Weights of a small image captioner: trained on regions of photos with short descriptions (Visual Genome).
Rows from block 2 of the text decoder, named by matrix and row number. Rows with one number belong to one attention dimension. Each number is 200 + 30 x the weight over its row's rms, rounded and kept within 0 to 999. All counts start at 0. After the name is the row's rms in percent of the matrix's.
# q: attention query, key and value (stacked) (decoder.blocks.2.attn.qkv.weight, 768x256, the q third), inputs 0-85
# k: attention query, key and value (stacked) (decoder.blocks.2.attn.qkv.weight, 768x256, the k third), inputs 0-85
q.119,104,165,173,210,243,220,159,178,195,155,238,187,249,190,137,175,200,226,189,216,179,188,164,184,201,191,211,207,231,258,209,201,226,221,233,198,190,199,178,197,251,179,201,192,208,196,245,234,226,188,202,222,211,183,240,198,225,232,196,173,235,233,166,115,207,175,200,237,200,148,186,211,234,157,125,182,177,181,219,234,177,243,182,190,216,195,258
k.119,106,174,203,171,206,218,219,201,227,219,230,206,225,169,218,182,181,187,188,184,215,224,150,224,189,154,213,270,145,159,205,195,211,197,234,183,223,224,180,233,200,202,149,177,214,251,177,175,218,210,199,216,217,179,208,205,208,220,183,203,209,221,195,226,227,219,246,177,254,196,242,227,235,222,148,161,195,255,185,210,197,204,208,243,180,224,170
q.120,090,219,231,242,187,220,269,231,202,175,192,226,217,171,201,191,197,244,190,216,168,212,191,178,215,258,212,220,167,209,205,201,180,154,204,275,174,195,221,150,217,190,170,244,164,171,236,176,215,195,162,266,213,190,172,156,206,266,209,156,229,228,177,201,199,167,172,164,219,233,158,273,253,253,194,195,155,168,130,187,209,241,154,163,190,217,225
k.120,096,145,185,199,235,150,206,179,221,234,132,194,173,185,207,199,177,206,199,170,218,191,177,186,200,171,217,226,206,181,225,214,181,165,210,163,251,213,218,211,215,204,213,220,243,177,180,206,224,144,191,169,234,175,243,214,210,216,144,190,177,252,203,253,173,243,195,173,216,176,204,200,204,179,186,244,234,225,201,229,176,198,241,194,140,196,161
q.121,099,157,197,156,224,251,181,209,170,229,231,178,239,181,191,218,158,131,187,206,227,246,165,209,202,239,137,211,251,199,213,177,232,204,212,253,213,176,226,230,250,212,178,208,207,243,202,212,186,194,152,178,222,223,192,174,196,201,231,164,189,219,218,167,241,206,213,201,223,231,173,185,192,220,179,215,191,164,222,223,198,164,145,207,185,186,247
k.121,101,195,241,164,192,204,196,218,188,293,230,199,154,174,198,165,227,226,199,255,205,217,225,222,205,216,166,251,117,171,191,186,214,180,175,158,191,187,220,193,195,233,223,207,208,116,233,236,197,183,252,231,177,179,215,214,210,232,229,171,161,177,168,257,215,224,229,213,201,225,210,193,254,161,185,181,260,210,206,238,189,211,198,207,212,176,172
q.122,094,251,182,178,196,185,196,201,154,179,217,223,227,154,207,206,210,213,197,184,189,171,213,193,172,228,171,259,195,203,234,191,209,232,206,176,199,188,180,181,166,243,143,259,184,198,193,232,190,195,224,165,180,168,213,151,216,192,194,174,208,210,188,204,257,223,212,182,176,175,173,173,217,216,206,179,199,199,219,197,185,204,203,196,218,217,222
k.122,094,142,196,173,175,193,214,238,160,206,202,188,200,282,194,208,213,140,228,163,152,242,217,220,177,203,162,198,176,218,196,211,192,188,202,217,226,186,183,243,249,226,234,176,207,172,242,196,227,175,212,221,202,212,173,253,232,186,216,202,210,218,232,229,176,229,213,167,180,207,210,236,202,164,188,225,142,153,179,184,181,184,235,205,227,205,207
q.123,102,183,188,212,257,228,222,220,252,185,119,246,181,151,207,162,192,161,230,186,189,134,205,220,190,157,237,169,198,172,213,161,233,244,226,151,247,225,220,225,206,222,206,181,216,221,176,188,149,231,185,258,198,168,184,230,185,200,180,131,200,209,182,211,227,258,204,266,261,185,236,155,191,251,173,195,220,225,218,206,157,231,211,295,185,234,184
k.123,102,145,180,175,238,205,214,225,217,166,199,218,218,205,255,236,209,215,179,151,179,199,207,216,210,247,151,232,228,234,208,243,270,190,191,224,195,189,193,205,193,164,184,198,217,173,181,191,191,215,175,189,193,198,183,180,147,215,228,221,220,196,219,131,221,182,209,201,172,195,186,213,180,250,203,176,138,217,190,176,182,166,182,146,191,177,232
q.124,092,190,165,232,197,205,186,221,183,224,229,177,132,179,188,277,157,252,236,194,163,210,200,217,169,220,229,225,194,193,227,200,214,238,241,231,274,145,195,179,239,227,217,222,227,151,181,219,218,169,198,159,238,203,230,184,183,184,157,202,176,221,154,247,245,190,197,172,174,220,170,172,171,165,211,202,186,185,240,188,177,242,247,201,190,199,184
k.124,087,191,232,167,174,259,193,193,229,189,215,258,278,154,153,165,231,194,178,195,198,182,211,192,272,193,210,168,150,207,165,206,233,184,262,180,207,221,148,197,202,187,183,192,228,229,222,192,165,182,153,190,190,204,235,268,240,235,140,207,217,178,165,149,186,170,219,155,227,202,213,198,224,176,202,214,183,152,228,187,186,229,250,223,245,209,166
q.125,103,144,235,203,257,206,228,226,216,250,209,179,230,208,182,216,195,189,216,162,187,175,138,271,169,139,155,224,203,167,190,202,189,216,134,195,183,233,228,249,216,201,229,211,184,223,226,169,200,250,228,145,226,207,227,142,254,216,190,167,200,171,182,139,210,194,188,192,203,171,213,212,186,219,221,227,253,188,175,176,217,191,161,144,217,204,184
k.125,098,247,206,158,128,176,204,225,166,161,218,233,131,191,222,203,183,194,152,209,212,207,266,161,186,239,189,246,237,211,181,186,225,222,195,245,205,193,177,217,227,226,173,162,185,226,201,241,171,182,155,183,128,251,204,237,204,200,248,198,165,207,177,210,211,186,195,184,230,249,166,194,154,207,222,150,220,215,203,195,194,155,214,246,237,223,231
q.126,099,204,224,211,169,203,155,209,217,245,229,222,241,176,164,224,208,207,235,243,218,222,184,214,255,192,224,158,125,192,124,203,221,204,226,203,199,202,182,176,237,181,223,192,197,216,200,173,168,224,253,206,222,157,217,232,210,217,170,196,266,153,258,179,171,214,224,215,229,164,181,196,120,182,245,178,255,194,196,174,233,187,193,210,156,225,162
k.126,101,197,172,211,162,161,232,186,161,150,199,133,180,164,219,167,173,161,262,166,162,137,236,219,208,197,214,207,196,188,185,194,199,186,152,260,200,176,177,236,226,213,189,215,212,181,203,234,195,224,173,160,152,236,196,150,175,170,209,227,253,242,152,197,277,135,178,214,191,242,198,165,197,261,186,224,226,166,238,234,216,192,198,225,191,195,194
q.127,102,208,190,185,201,200,189,156,211,167,197,201,227,197,174,188,222,226,237,196,185,209,206,200,194,228,138,165,179,157,174,205,243,224,160,142,169,178,146,150,220,195,204,152,173,178,239,198,163,192,225,215,228,190,250,224,220,235,113,217,251,248,160,243,188,214,153,133,192,215,151,231,171,233,237,270,183,172,220,221,211,219,260,207,219,241,229
k.127,100,184,238,231,209,225,203,220,165,154,208,192,229,195,233,217,205,239,231,196,242,159,153,207,233,212,282,222,199,194,190,203,178,181,243,179,245,200,217,238,182,135,162,176,236,189,217,192,236,195,145,151,177,186,276,138,177,213,172,201,238,202,196,195,168,226,211,209,142,198,248,220,205,182,180,201,159,198,218,189,243,223,226,225,169,165,173
q.128,094,194,260,222,223,259,212,191,201,153,180,251,179,217,225,174,190,199,145,243,217,188,166,193,221,202,223,159,187,166,165,181,172,176,237,185,181,239,222,221,167,172,207,158,241,168,241,223,247,213,219,177,116,226,177,254,214,185,225,196,237,203,203,198,212,162,234,207,219,274,234,228,268,159,214,172,207,178,233,206,167,212,215,180,180,205,250
k.128,095,183,185,179,204,253,214,211,198,222,185,216,178,109,186,214,218,252,184,221,148,177,233,166,177,192,173,185,125,207,171,149,207,205,210,219,180,203,194,179,190,175,244,113,219,165,224,228,176,179,211,204,181,188,158,213,223,202,249,264,201,201,252,206,189,215,221,191,222,207,184,206,188,209,190,188,228,203,222,195,203,192,218,159,219,247,175
q.129,096,150,258,181,278,192,193,175,192,175,245,218,227,182,217,169,212,223,190,214,220,139,208,163,260,218,208,201,189,200,232,188,170,170,139,196,187,147,177,179,203,153,145,235,179,203,224,196,188,217,190,215,176,164,218,248,209,228,189,219,170,248,219,220,236,244,208,214,183,132,250,190,181,153,217,215,203,194,264,181,187,191,130,221,208,213,226
k.129,100,159,183,106,222,204,204,245,177,190,147,126,249,210,209,204,207,175,212,154,204,173,197,214,170,188,174,227,221,186,235,208,207,195,148,193,208,192,207,217,187,213,263,170,142,210,208,209,194,197,196,163,275,188,193,220,223,166,210,200,186,182,184,182,216,197,188,180,233,240,123,231,191,141,207,155,257,222,201,200,194,174,220,210,167,199,256
q.130,097,158,196,195,205,232,228,200,197,153,219,204,208,249,153,250,224,153,163,227,232,208,126,198,268,169,182,178,287,183,160,226,169,218,152,262,167,184,191,197,216,182,198,216,196,142,236,201,257,171,178,170,182,189,200,196,228,198,165,230,144,236,183,222,229,207,226,207,219,198,175,202,195,174,164,222,256,262,220,220,179,205,192,209,155,199,185
k.130,095,166,206,186,228,220,197,233,169,181,169,184,234,176,206,209,187,195,226,230,171,181,238,219,205,180,167,221,189,270,152,220,215,188,185,234,199,168,221,174,252,170,164,189,178,281,206,223,222,157,196,219,202,172,220,204,196,150,173,184,199,203,183,207,222,239,209,189,206,195,224,230,218,215,167,200,173,227,227,103,228,234,180,155,192,165,189
q.131,099,201,208,206,213,187,173,170,192,255,252,169,277,240,213,193,207,233,187,194,160,195,205,143,175,207,182,166,247,162,210,263,217,137,197,233,206,190,231,193,178,239,167,170,219,186,165,204,187,235,199,229,196,160,218,197,152,194,247,248,189,227,257,180,223,187,184,167,179,183,198,225,211,198,183,240,193,198,197,173,227,130,263,150,268,189,253
k.131,102,164,198,226,215,224,149,213,223,221,210,171,161,194,267,212,199,223,228,164,239,153,220,248,165,171,244,229,226,200,168,225,235,174,199,173,164,191,168,226,215,230,140,201,178,205,224,239,219,246,194,162,214,195,235,190,201,182,211,199,156,205,217,204,150,209,170,205,191,158,162,201,201,218,211,262,196,144,193,188,134,189,213,227,183,200,242
q.132,089,200,218,188,157,212,184,206,181,182,203,182,223,243,209,163,215,143,219,283,246,189,145,183,227,200,222,159,191,214,217,236,207,189,183,174,262,196,171,236,194,191,154,203,240,140,260,228,198,199,213,159,162,217,220,184,131,185,158,245,206,255,152,201,211,176,203,211,192,138,160,203,208,236,223,224,199,198,238,161,201,197,213,227,166,163,186
k.132,089,185,251,192,229,154,226,225,184,180,172,176,198,178,261,197,231,232,220,220,172,222,211,266,209,233,231,290,216,207,227,224,157,192,191,204,174,244,204,236,207,200,256,230,228,243,253,190,136,196,209,216,181,171,170,188,211,211,203,120,196,258,256,169,232,246,209,223,184,189,137,203,209,184,248,217,197,155,205,191,213,175,190,214,181,167,220
q.133,099,227,185,205,198,190,182,180,210,192,241,183,216,192,280,207,206,209,152,219,193,134,212,233,200,263,197,180,226,224,155,215,179,176,236,204,213,141,217,201,166,180,174,158,175,154,196,187,144,229,206,232,245,206,220,174,188,199,205,211,191,199,168,206,210,251,172,195,163,196,256,217,199,187,186,202,204,157,225,234,190,239,153,179,142,259,175
k.133,102,216,181,205,203,140,190,232,175,170,195,229,187,233,189,213,187,151,174,166,199,214,199,187,228,188,192,237,194,236,207,152,213,211,192,201,225,200,199,214,199,231,209,206,214,236,169,198,205,162,187,212,229,138,182,193,186,188,192,246,191,233,201,233,242,250,233,225,192,186,216,182,181,94,216,237,211,254,251,180,187,177,187,219,167,198,194
q.134,102,213,161,191,207,219,191,192,181,217,184,168,194,242,192,238,179,151,182,198,191,219,195,151,177,169,227,219,244,165,178,232,254,203,200,223,161,169,188,160,129,153,221,191,228,214,249,223,160,196,184,185,140,160,216,223,215,211,259,260,200,211,192,261,223,189,198,184,212,233,221,189,227,189,262,199,183,175,175,234,180,241,200,206,205,192,221
k.134,098,255,200,215,193,181,216,194,222,208,234,196,180,167,222,199,231,218,217,202,219,212,200,239,230,176,212,232,179,118,215,232,148,200,170,171,166,191,160,209,213,184,186,172,229,209,241,210,215,198,186,208,196,210,232,171,161,199,172,173,189,216,179,211,209,216,192,196,209,212,203,167,247,183,165,199,203,171,194,215,178,135,210,207,247,263,272
q.135,097,186,178,168,179,236,179,169,216,235,229,109,230,216,242,269,144,183,179,188,183,207,169,177,234,245,168,153,184,237,190,182,222,168,224,199,195,215,229,220,156,161,143,184,204,169,223,241,182,209,170,173,213,192,232,235,222,239,213,174,167,203,189,164,244,179,205,208,219,184,181,213,202,183,220,189,197,195,215,254,185,207,234,203,188,233,251
k.135,105,215,165,226,200,200,182,199,206,243,188,191,229,172,227,230,240,146,167,187,198,171,241,167,248,229,174,266,190,158,182,184,209,196,242,196,183,186,210,181,229,227,219,182,168,224,264,201,154,157,188,226,210,184,191,175,199,213,217,172,184,249,256,195,200,159,187,205,209,208,236,158,183,244,183,190,235,240,159,156,226,196,232,185,183,207,189
q.136,099,223,143,248,191,189,198,277,185,175,258,166,173,142,209,182,249,224,233,163,168,219,230,212,201,226,186,238,196,214,214,116,193,185,223,190,175,249,172,218,164,213,157,203,181,201,142,193,203,218,176,189,230,246,241,225,189,195,260,150,185,193,197,215,215,233,163,159,203,197,185,225,196,213,235,173,209,230,185,175,208,219,223,259,234,214,144
k.136,097,123,228,197,200,150,203,183,174,182,174,177,173,212,208,150,177,242,245,222,171,165,191,170,226,196,187,255,213,216,195,225,221,240,203,219,179,278,211,189,225,172,236,199,157,174,200,147,216,267,177,182,178,231,207,210,231,189,207,210,164,212,206,219,203,206,221,192,252,226,183,236,243,223,224,221,169,227,186,231,221,185,178,199,154,158,211
q.137,094,196,234,173,180,191,224,208,208,255,187,187,225,216,210,241,231,218,236,192,252,250,187,203,240,171,206,180,251,189,147,232,265,204,206,178,175,208,191,251,200,168,205,182,215,236,130,273,189,157,226,176,235,219,176,175,199,238,178,195,199,183,229,178,149,204,225,175,208,248,203,199,227,216,145,191,181,206,267,188,233,229,245,258,251,216,135
k.137,095,166,211,181,259,243,177,214,209,179,174,273,182,175,167,203,206,180,219,237,190,208,198,216,217,215,209,164,177,212,205,170,224,160,211,222,217,158,221,230,225,189,125,251,181,185,234,225,189,198,148,182,139,170,220,143,239,190,165,196,225,277,238,177,225,251,228,190,168,205,250,181,216,212,241,189,214,165,204,196,229,167,209,199,177,178,188
q.138,103,186,214,150,165,219,148,254,179,197,164,236,178,230,167,185,202,128,190,188,232,249,201,148,190,222,219,204,178,230,180,230,156,149,229,226,188,163,229,189,203,237,175,181,219,214,185,154,217,223,221,157,195,280,189,175,238,166,249,271,183,183,205,251,197,224,215,180,150,211,210,182,204,204,219,167,133,194,182,211,189,237,206,262,179,214,160
k.138,103,248,204,150,227,175,153,195,150,185,215,240,188,141,201,202,227,213,228,160,201,229,187,190,192,214,172,207,221,188,175,234,151,235,183,180,237,223,216,246,194,217,137,195,183,116,238,176,188,146,230,187,229,200,170,249,217,242,185,203,205,227,191,188,203,216,209,221,205,200,255,215,194,211,145,195,171,199,188,194,254,171,187,206,219,150,161
q.139,108,205,238,173,139,171,213,239,212,187,176,192,170,227,200,200,228,188,208,209,233,210,196,206,210,194,202,244,181,147,189,213,178,219,193,212,201,252,223,205,251,227,206,140,198,211,164,200,204,209,223,136,220,245,253,209,197,198,192,157,228,158,257,172,184,133,200,234,216,244,192,202,183,213,173,167,212,248,213,150,183,154,161,284,190,177,185
k.139,112,203,184,174,230,248,146,178,216,196,170,203,178,220,143,205,157,192,181,197,213,203,212,187,141,208,173,157,241,254,134,176,193,158,278,185,172,204,221,216,187,180,197,195,187,167,198,213,226,213,180,218,199,178,182,182,211,234,225,218,189,165,209,199,187,183,199,180,286,220,234,222,200,257,175,225,174,155,217,178,203,226,234,172,220,214,199
q.140,091,161,178,194,172,236,172,248,203,177,252,183,230,212,221,154,169,180,213,191,177,193,215,179,193,169,276,211,169,178,242,200,239,164,176,199,246,202,207,203,161,160,251,238,122,161,220,200,148,197,240,242,208,241,186,244,207,277,163,218,176,195,209,170,208,219,206,183,200,193,194,159,201,177,174,188,238,109,207,224,216,204,154,183,170,271,226
k.140,095,211,151,227,253,200,195,179,186,226,141,177,209,231,215,206,195,244,249,179,242,183,233,196,179,246,186,190,187,225,175,205,195,247,168,179,209,238,164,209,151,183,222,187,174,208,181,158,225,171,252,219,215,220,193,243,253,174,255,165,198,269,184,207,154,183,278,222,165,190,200,120,186,169,184,242,171,207,194,210,153,214,179,180,156,161,192
q.141,114,155,206,174,223,160,168,228,216,189,216,171,222,219,135,230,217,204,241,232,169,208,239,211,182,184,183,198,207,192,219,201,182,235,204,234,177,217,213,171,270,123,250,203,220,217,188,166,209,180,207,224,193,226,264,181,202,214,205,174,175,161,235,204,201,198,242,209,230,184,227,205,227,179,203,186,196,203,179,146,301,236,176,111,161,190,225
k.141,116,253,276,206,162,260,172,175,173,187,171,146,264,195,231,183,246,225,230,202,201,185,161,226,265,180,154,183,181,206,191,203,240,225,205,211,237,193,150,188,220,198,207,204,165,179,215,245,180,223,214,209,166,186,154,197,150,151,175,195,212,183,169,293,223,186,182,204,169,269,161,190,209,199,224,191,193,130,236,236,174,210,194,215,181,236,222
q.142,094,165,187,192,201,175,224,229,162,178,203,201,183,173,218,237,208,190,224,194,222,210,162,150,153,193,224,179,246,216,204,211,183,181,217,194,203,187,153,176,211,212,180,232,200,157,238,191,177,188,174,207,160,181,186,189,197,188,237,264,206,238,198,185,214,197,200,151,215,184,195,253,228,199,239,188,254,202,177,226,173,232,165,177,213,201,198
k.142,095,185,234,252,194,151,221,192,133,205,166,283,177,203,224,167,213,199,243,226,190,213,242,213,190,178,208,230,190,209,163,256,258,220,208,204,187,180,225,200,193,281,167,234,234,217,147,159,209,225,213,165,222,233,189,232,255,208,266,209,142,149,228,213,169,182,211,271,179,181,205,163,215,183,131,220,205,235,209,198,200,163,136,187,207,150,211
q.143,100,131,261,200,204,213,180,183,191,231,222,176,243,257,260,175,231,164,205,201,163,230,251,213,199,198,165,202,130,228,172,184,192,219,198,151,184,176,250,218,185,173,197,243,275,145,211,211,200,183,206,214,167,225,205,148,196,194,205,179,195,173,212,151,185,244,227,180,214,198,214,161,229,212,177,219,152,204,236,251,237,204,234,194,171,184,200
k.143,105,186,155,191,142,221,231,198,172,161,226,147,189,191,253,222,196,192,217,202,185,222,164,208,168,199,184,227,193,163,220,201,229,163,196,167,159,172,216,221,222,244,185,170,220,235,184,210,137,205,228,251,149,162,207,170,163,206,168,183,211,198,201,217,233,158,162,272,179,201,205,196,187,240,193,199,213,203,258,205,224,184,198,225,184,217,209
q.144,097,219,218,165,236,198,155,221,236,162,193,219,240,225,254,167,279,213,270,242,196,223,206,215,163,214,180,216,187,202,154,157,248,222,206,219,205,225,167,203,158,231,218,199,146,175,167,218,229,206,237,184,204,177,210,226,206,179,250,191,212,209,189,237,191,190,253,188,183,218,189,234,170,152,178,188,181,181,216,171,222,198,240,254,199,153,149
k.144,096,148,188,168,197,166,251,212,207,217,146,214,147,231,185,196,212,209,165,198,128,199,251,222,185,206,240,190,224,236,198,209,196,215,186,198,268,218,179,233,190,188,193,243,150,144,238,154,168,210,163,190,181,216,169,246,220,144,208,248,219,190,193,211,234,240,212,193,250,170,204,200,191,212,143,193,172,142,186,199,231,205,192,218,267,182,244
q.145,106,239,193,233,233,196,187,239,170,154,245,184,163,196,246,198,181,221,204,205,204,255,179,185,237,197,252,131,199,212,202,217,228,234,193,248,182,233,211,189,197,205,213,167,221,190,170,264,202,224,188,168,193,192,204,202,161,194,238,209,184,191,181,231,208,211,203,217,216,174,158,244,162,206,180,224,171,189,206,157,188,164,199,151,203,237,232
k.145,108,206,187,189,210,197,240,244,195,171,195,165,202,222,217,161,196,243,169,209,182,165,193,202,201,180,225,186,187,201,192,159,191,183,170,239,198,184,184,154,150,166,177,241,138,180,257,205,224,215,156,166,248,240,231,205,211,190,172,219,205,217,245,162,216,254,218,186,205,217,172,192,204,201,207,149,170,217,203,213,210,231,177,218,175,199,243
q.146,100,147,196,196,234,251,238,181,165,185,179,207,172,164,190,245,169,215,147,126,241,233,253,200,179,198,195,243,217,190,179,238,196,163,187,220,176,261,186,151,157,238,202,276,210,233,132,219,219,234,187,174,177,260,195,187,208,166,185,194,148,211,196,252,189,246,212,187,203,218,234,185,224,184,191,216,185,220,156,169,161,219,189,217,237,267,193
k.146,093,150,203,201,220,195,246,201,184,226,218,230,186,219,186,171,229,234,216,222,190,165,251,206,217,220,183,226,175,177,144,214,177,209,155,213,134,198,233,206,185,158,211,225,152,238,171,226,237,252,208,128,148,186,200,161,170,238,191,203,180,208,168,202,202,148,202,219,232,239,136,247,190,206,172,208,193,224,220,179,251,232,189,233,196,228,241
q.147,112,211,187,221,200,165,207,180,225,206,165,204,189,203,171,233,135,171,220,196,194,187,237,182,185,197,216,216,183,187,149,232,188,163,192,240,217,174,152,144,258,185,185,201,211,190,221,201,183,154,177,217,192,216,174,227,234,219,197,239,204,176,226,218,246,234,193,154,226,262,182,209,186,202,237,252,259,211,212,152,182,203,182,209,238,209,192
k.147,105,236,190,264,203,194,108,185,211,192,215,169,170,214,200,176,197,202,226,191,205,204,185,213,192,145,214,179,225,175,204,172,213,232,211,176,254,207,210,190,237,225,220,159,251,188,162,210,190,172,178,212,173,223,271,220,207,187,187,201,177,222,173,196,217,205,185,230,154,163,217,248,190,246,125,223,219,231,246,252,224,223,187,212,212,224,213
q.148,102,229,152,219,177,217,178,198,226,184,246,241,206,206,193,208,218,208,227,238,176,176,178,199,197,182,166,209,205,155,208,222,169,219,213,202,202,167,218,189,262,209,211,239,231,168,253,186,167,175,212,194,238,163,130,162,157,200,216,157,148,219,161,241,201,246,198,180,238,238,216,216,249,134,169,218,190,219,214,244,168,166,157,166,207,204,258
k.148,097,198,251,167,168,165,170,152,193,174,158,237,235,235,190,238,217,180,194,206,257,219,197,213,195,185,198,149,178,206,193,229,222,158,243,266,216,174,233,211,215,246,164,179,176,212,180,191,198,128,169,147,190,217,233,193,153,214,231,210,224,209,167,215,167,242,236,198,229,175,197,159,189,216,260,213,212,212,214,151,191,216,197,176,185,182,133
q.149,094,165,188,226,206,178,207,221,125,193,264,174,279,227,218,219,230,214,230,158,218,228,212,203,163,208,183,214,231,235,198,248,215,255,180,239,196,191,203,251,189,263,156,198,314,131,165,177,196,215,183,181,244,181,177,166,207,155,233,238,194,228,184,208,202,234,192,160,164,175,164,190,220,220,147,149,185,155,220,172,166,214,232,209,143,252,252
k.149,092,183,191,184,195,199,217,242,192,199,199,177,232,223,188,210,175,223,219,160,220,256,211,195,191,219,259,226,219,225,188,195,186,216,245,145,198,153,189,232,168,235,173,213,133,215,211,195,208,143,213,140,149,192,249,197,200,184,143,156,224,167,174,218,174,185,238,228,200,213,186,201,190,206,154,164,212,221,179,161,243,150,190,193,130,172,165
q.150,103,204,166,255,152,187,247,164,214,205,185,182,194,181,203,241,132,208,188,171,202,146,180,189,211,195,217,197,218,202,238,212,206,227,171,186,214,175,176,183,167,249,198,207,189,197,189,232,250,178,171,206,184,173,194,168,239,182,222,158,150,180,151,245,217,229,193,170,258,217,183,252,213,199,192,210,238,189,166,187,162,181,171,220,217,162,160
k.150,106,199,213,214,214,198,231,140,207,151,277,214,233,210,172,143,161,207,182,151,200,184,176,149,220,180,202,212,204,179,201,231,210,168,219,193,158,196,201,190,193,168,154,172,216,221,177,167,221,151,182,182,195,190,213,206,236,202,218,257,189,209,212,218,197,196,200,214,236,217,160,212,209,194,230,258,157,229,186,160,251,210,206,137,211,197,188
q.151,103,207,187,253,253,178,233,205,216,233,237,268,210,201,161,214,220,210,188,219,166,137,165,207,240,215,221,183,216,238,195,201,182,228,146,217,229,187,282,161,171,209,218,201,178,224,172,139,172,236,162,199,259,265,210,208,159,179,202,250,169,150,216,218,202,186,235,150,171,127,213,171,167,212,252,185,214,183,184,200,219,223,203,249,244,187,105
k.151,099,209,177,200,207,235,208,206,237,193,189,264,162,214,147,236,161,206,226,182,209,229,240,222,210,160,177,251,208,248,214,193,184,211,208,247,214,199,209,212,222,180,213,183,152,240,189,215,191,180,187,189,220,152,159,182,196,202,195,207,203,200,227,199,221,169,221,163,242,228,247,220,147,192,222,240,211,187,253,226,201,226,160,202,222,210,190
q.152,097,215,211,236,167,183,180,201,227,209,172,194,212,195,199,257,256,179,185,193,188,168,211,221,276,214,183,197,213,205,213,185,194,185,237,173,183,196,193,157,214,176,215,209,201,243,231,182,213,205,188,186,220,215,291,248,226,170,150,160,182,190,200,233,190,189,201,241,172,164,179,217,178,192,199,209,225,222,204,192,211,188,211,155,203,230,191
k.152,099,176,222,244,206,158,171,214,246,203,220,220,208,193,237,215,238,168,146,159,198,186,175,157,267,207,163,254,195,212,238,229,186,194,229,194,218,185,168,212,177,204,224,225,273,166,237,232,187,200,139,214,184,191,208,201,181,199,203,143,218,215,197,164,253,172,159,203,239,200,158,268,197,176,241,243,201,180,266,200,187,237,239,209,184,146,194
q.153,112,228,177,173,184,176,209,240,212,198,214,187,220,184,182,210,158,232,165,189,215,193,194,198,219,190,219,215,191,208,163,211,168,186,184,193,189,220,279,201,212,161,225,187,221,195,159,264,187,229,138,150,176,197,212,186,226,229,180,176,171,165,196,234,205,246,164,226,187,172,253,187,254,202,164,255,240,215,210,168,184,165,187,326,206,196,130
k.153,111,155,168,190,279,158,222,176,203,137,215,141,199,195,174,196,186,200,235,226,175,149,238,162,158,189,148,205,193,229,202,212,138,174,206,193,215,270,202,211,219,156,210,176,159,220,198,237,203,178,194,166,156,209,192,169,172,238,212,187,219,237,160,206,192,189,220,164,216,211,251,248,225,194,185,253,190,169,233,193,199,207,202,199,156,201,190
q.154,112,159,273,215,209,161,195,206,175,190,184,229,164,175,133,231,184,232,233,209,159,202,176,214,200,152,187,139,214,167,203,187,211,226,189,193,221,169,224,209,187,173,233,200,170,216,194,196,187,202,183,236,175,218,200,233,245,207,154,174,208,139,214,221,102,185,175,184,172,235,203,203,243,203,199,220,191,211,240,146,194,196,159,189,142,223,195
k.154,110,229,205,184,219,229,173,188,212,221,224,193,217,204,205,186,163,192,192,230,174,143,167,157,206,138,192,221,223,192,189,156,227,173,224,212,233,242,218,170,189,214,214,196,228,207,287,197,227,177,189,264,215,202,184,224,221,158,185,242,195,214,217,188,215,142,182,210,209,199,188,210,257,226,198,177,213,229,267,141,226,213,165,176,198,196,190
q.155,101,252,203,158,250,181,167,202,164,187,207,205,188,213,143,154,213,182,218,226,149,187,167,192,203,218,233,217,164,223,182,221,189,157,258,193,244,243,216,204,184,181,194,261,227,167,184,211,208,138,218,132,190,234,180,213,185,212,171,211,151,203,201,238,224,209,196,149,162,198,203,140,212,192,149,180,199,206,182,176,191,195,171,239,144,208,134
k.155,100,190,204,184,226,201,213,170,202,178,193,221,226,197,212,231,205,218,215,210,221,216,188,201,187,240,211,234,258,205,174,198,202,179,161,204,183,222,282,176,185,216,209,153,175,222,154,205,134,213,180,149,199,188,190,225,190,221,167,150,227,232,170,191,187,177,203,186,182,218,214,221,163,217,97,151,187,143,234,182,206,215,219,230,248,183,200
q.156,097,115,269,198,140,190,234,181,198,208,172,192,164,193,218,237,168,221,193,131,206,157,181,181,189,155,223,219,163,233,188,157,168,173,242,166,198,229,210,176,216,208,218,200,204,202,167,214,216,205,188,186,243,217,194,192,205,179,150,161,190,153,188,218,188,211,234,172,150,193,239,206,187,201,220,199,196,243,137,244,161,205,185,219,247,193,207
k.156,101,260,183,213,192,258,210,150,165,227,213,194,182,200,182,157,168,193,233,223,203,190,211,163,186,175,182,201,214,157,192,232,216,202,182,194,205,132,161,212,131,244,238,160,231,199,177,220,208,175,194,257,172,194,167,177,207,198,269,228,176,188,210,178,197,135,194,210,248,203,228,176,231,216,185,258,211,266,226,153,254,239,169,156,227,207,148
q.157,099,236,148,211,229,273,191,226,224,194,189,222,177,255,162,189,144,201,215,170,165,220,220,258,180,162,255,201,229,253,199,245,170,169,192,243,210,209,221,230,181,229,214,199,200,244,186,164,183,210,173,181,172,225,121,202,213,180,190,174,224,239,246,207,189,206,199,203,197,147,182,175,266,220,208,211,177,212,207,209,176,184,226,170,187,226,230
k.157,091,138,207,185,228,166,181,214,150,218,189,221,256,192,196,178,245,207,234,219,227,215,182,256,189,265,200,173,194,189,233,204,188,257,239,225,200,199,210,180,166,170,232,267,202,208,150,183,208,199,173,192,171,192,208,160,223,195,206,176,223,253,170,128,193,201,191,207,167,267,224,213,128,240,221,154,152,185,171,174,111,227,171,193,185,198,156
q.158,106,172,207,215,204,188,178,200,195,163,253,216,191,212,213,226,217,258,238,147,181,218,252,251,188,231,188,200,147,223,223,155,245,200,233,216,188,237,153,166,212,215,186,231,201,192,222,204,167,176,213,242,227,171,212,209,233,194,186,169,207,248,191,216,228,207,221,169,180,240,120,247,224,166,207,220,158,236,172,179,165,139,251,181,203,208,128
k.158,101,224,171,233,210,201,169,126,167,223,184,280,187,262,186,214,195,229,208,202,177,192,245,165,203,198,209,235,236,192,160,233,190,190,178,191,139,183,144,315,166,250,214,176,199,141,187,168,234,231,198,186,188,215,165,210,186,167,247,205,173,187,237,169,236,185,181,210,223,146,215,266,220,214,200,182,184,208,162,152,201,247,234,237,214,210,205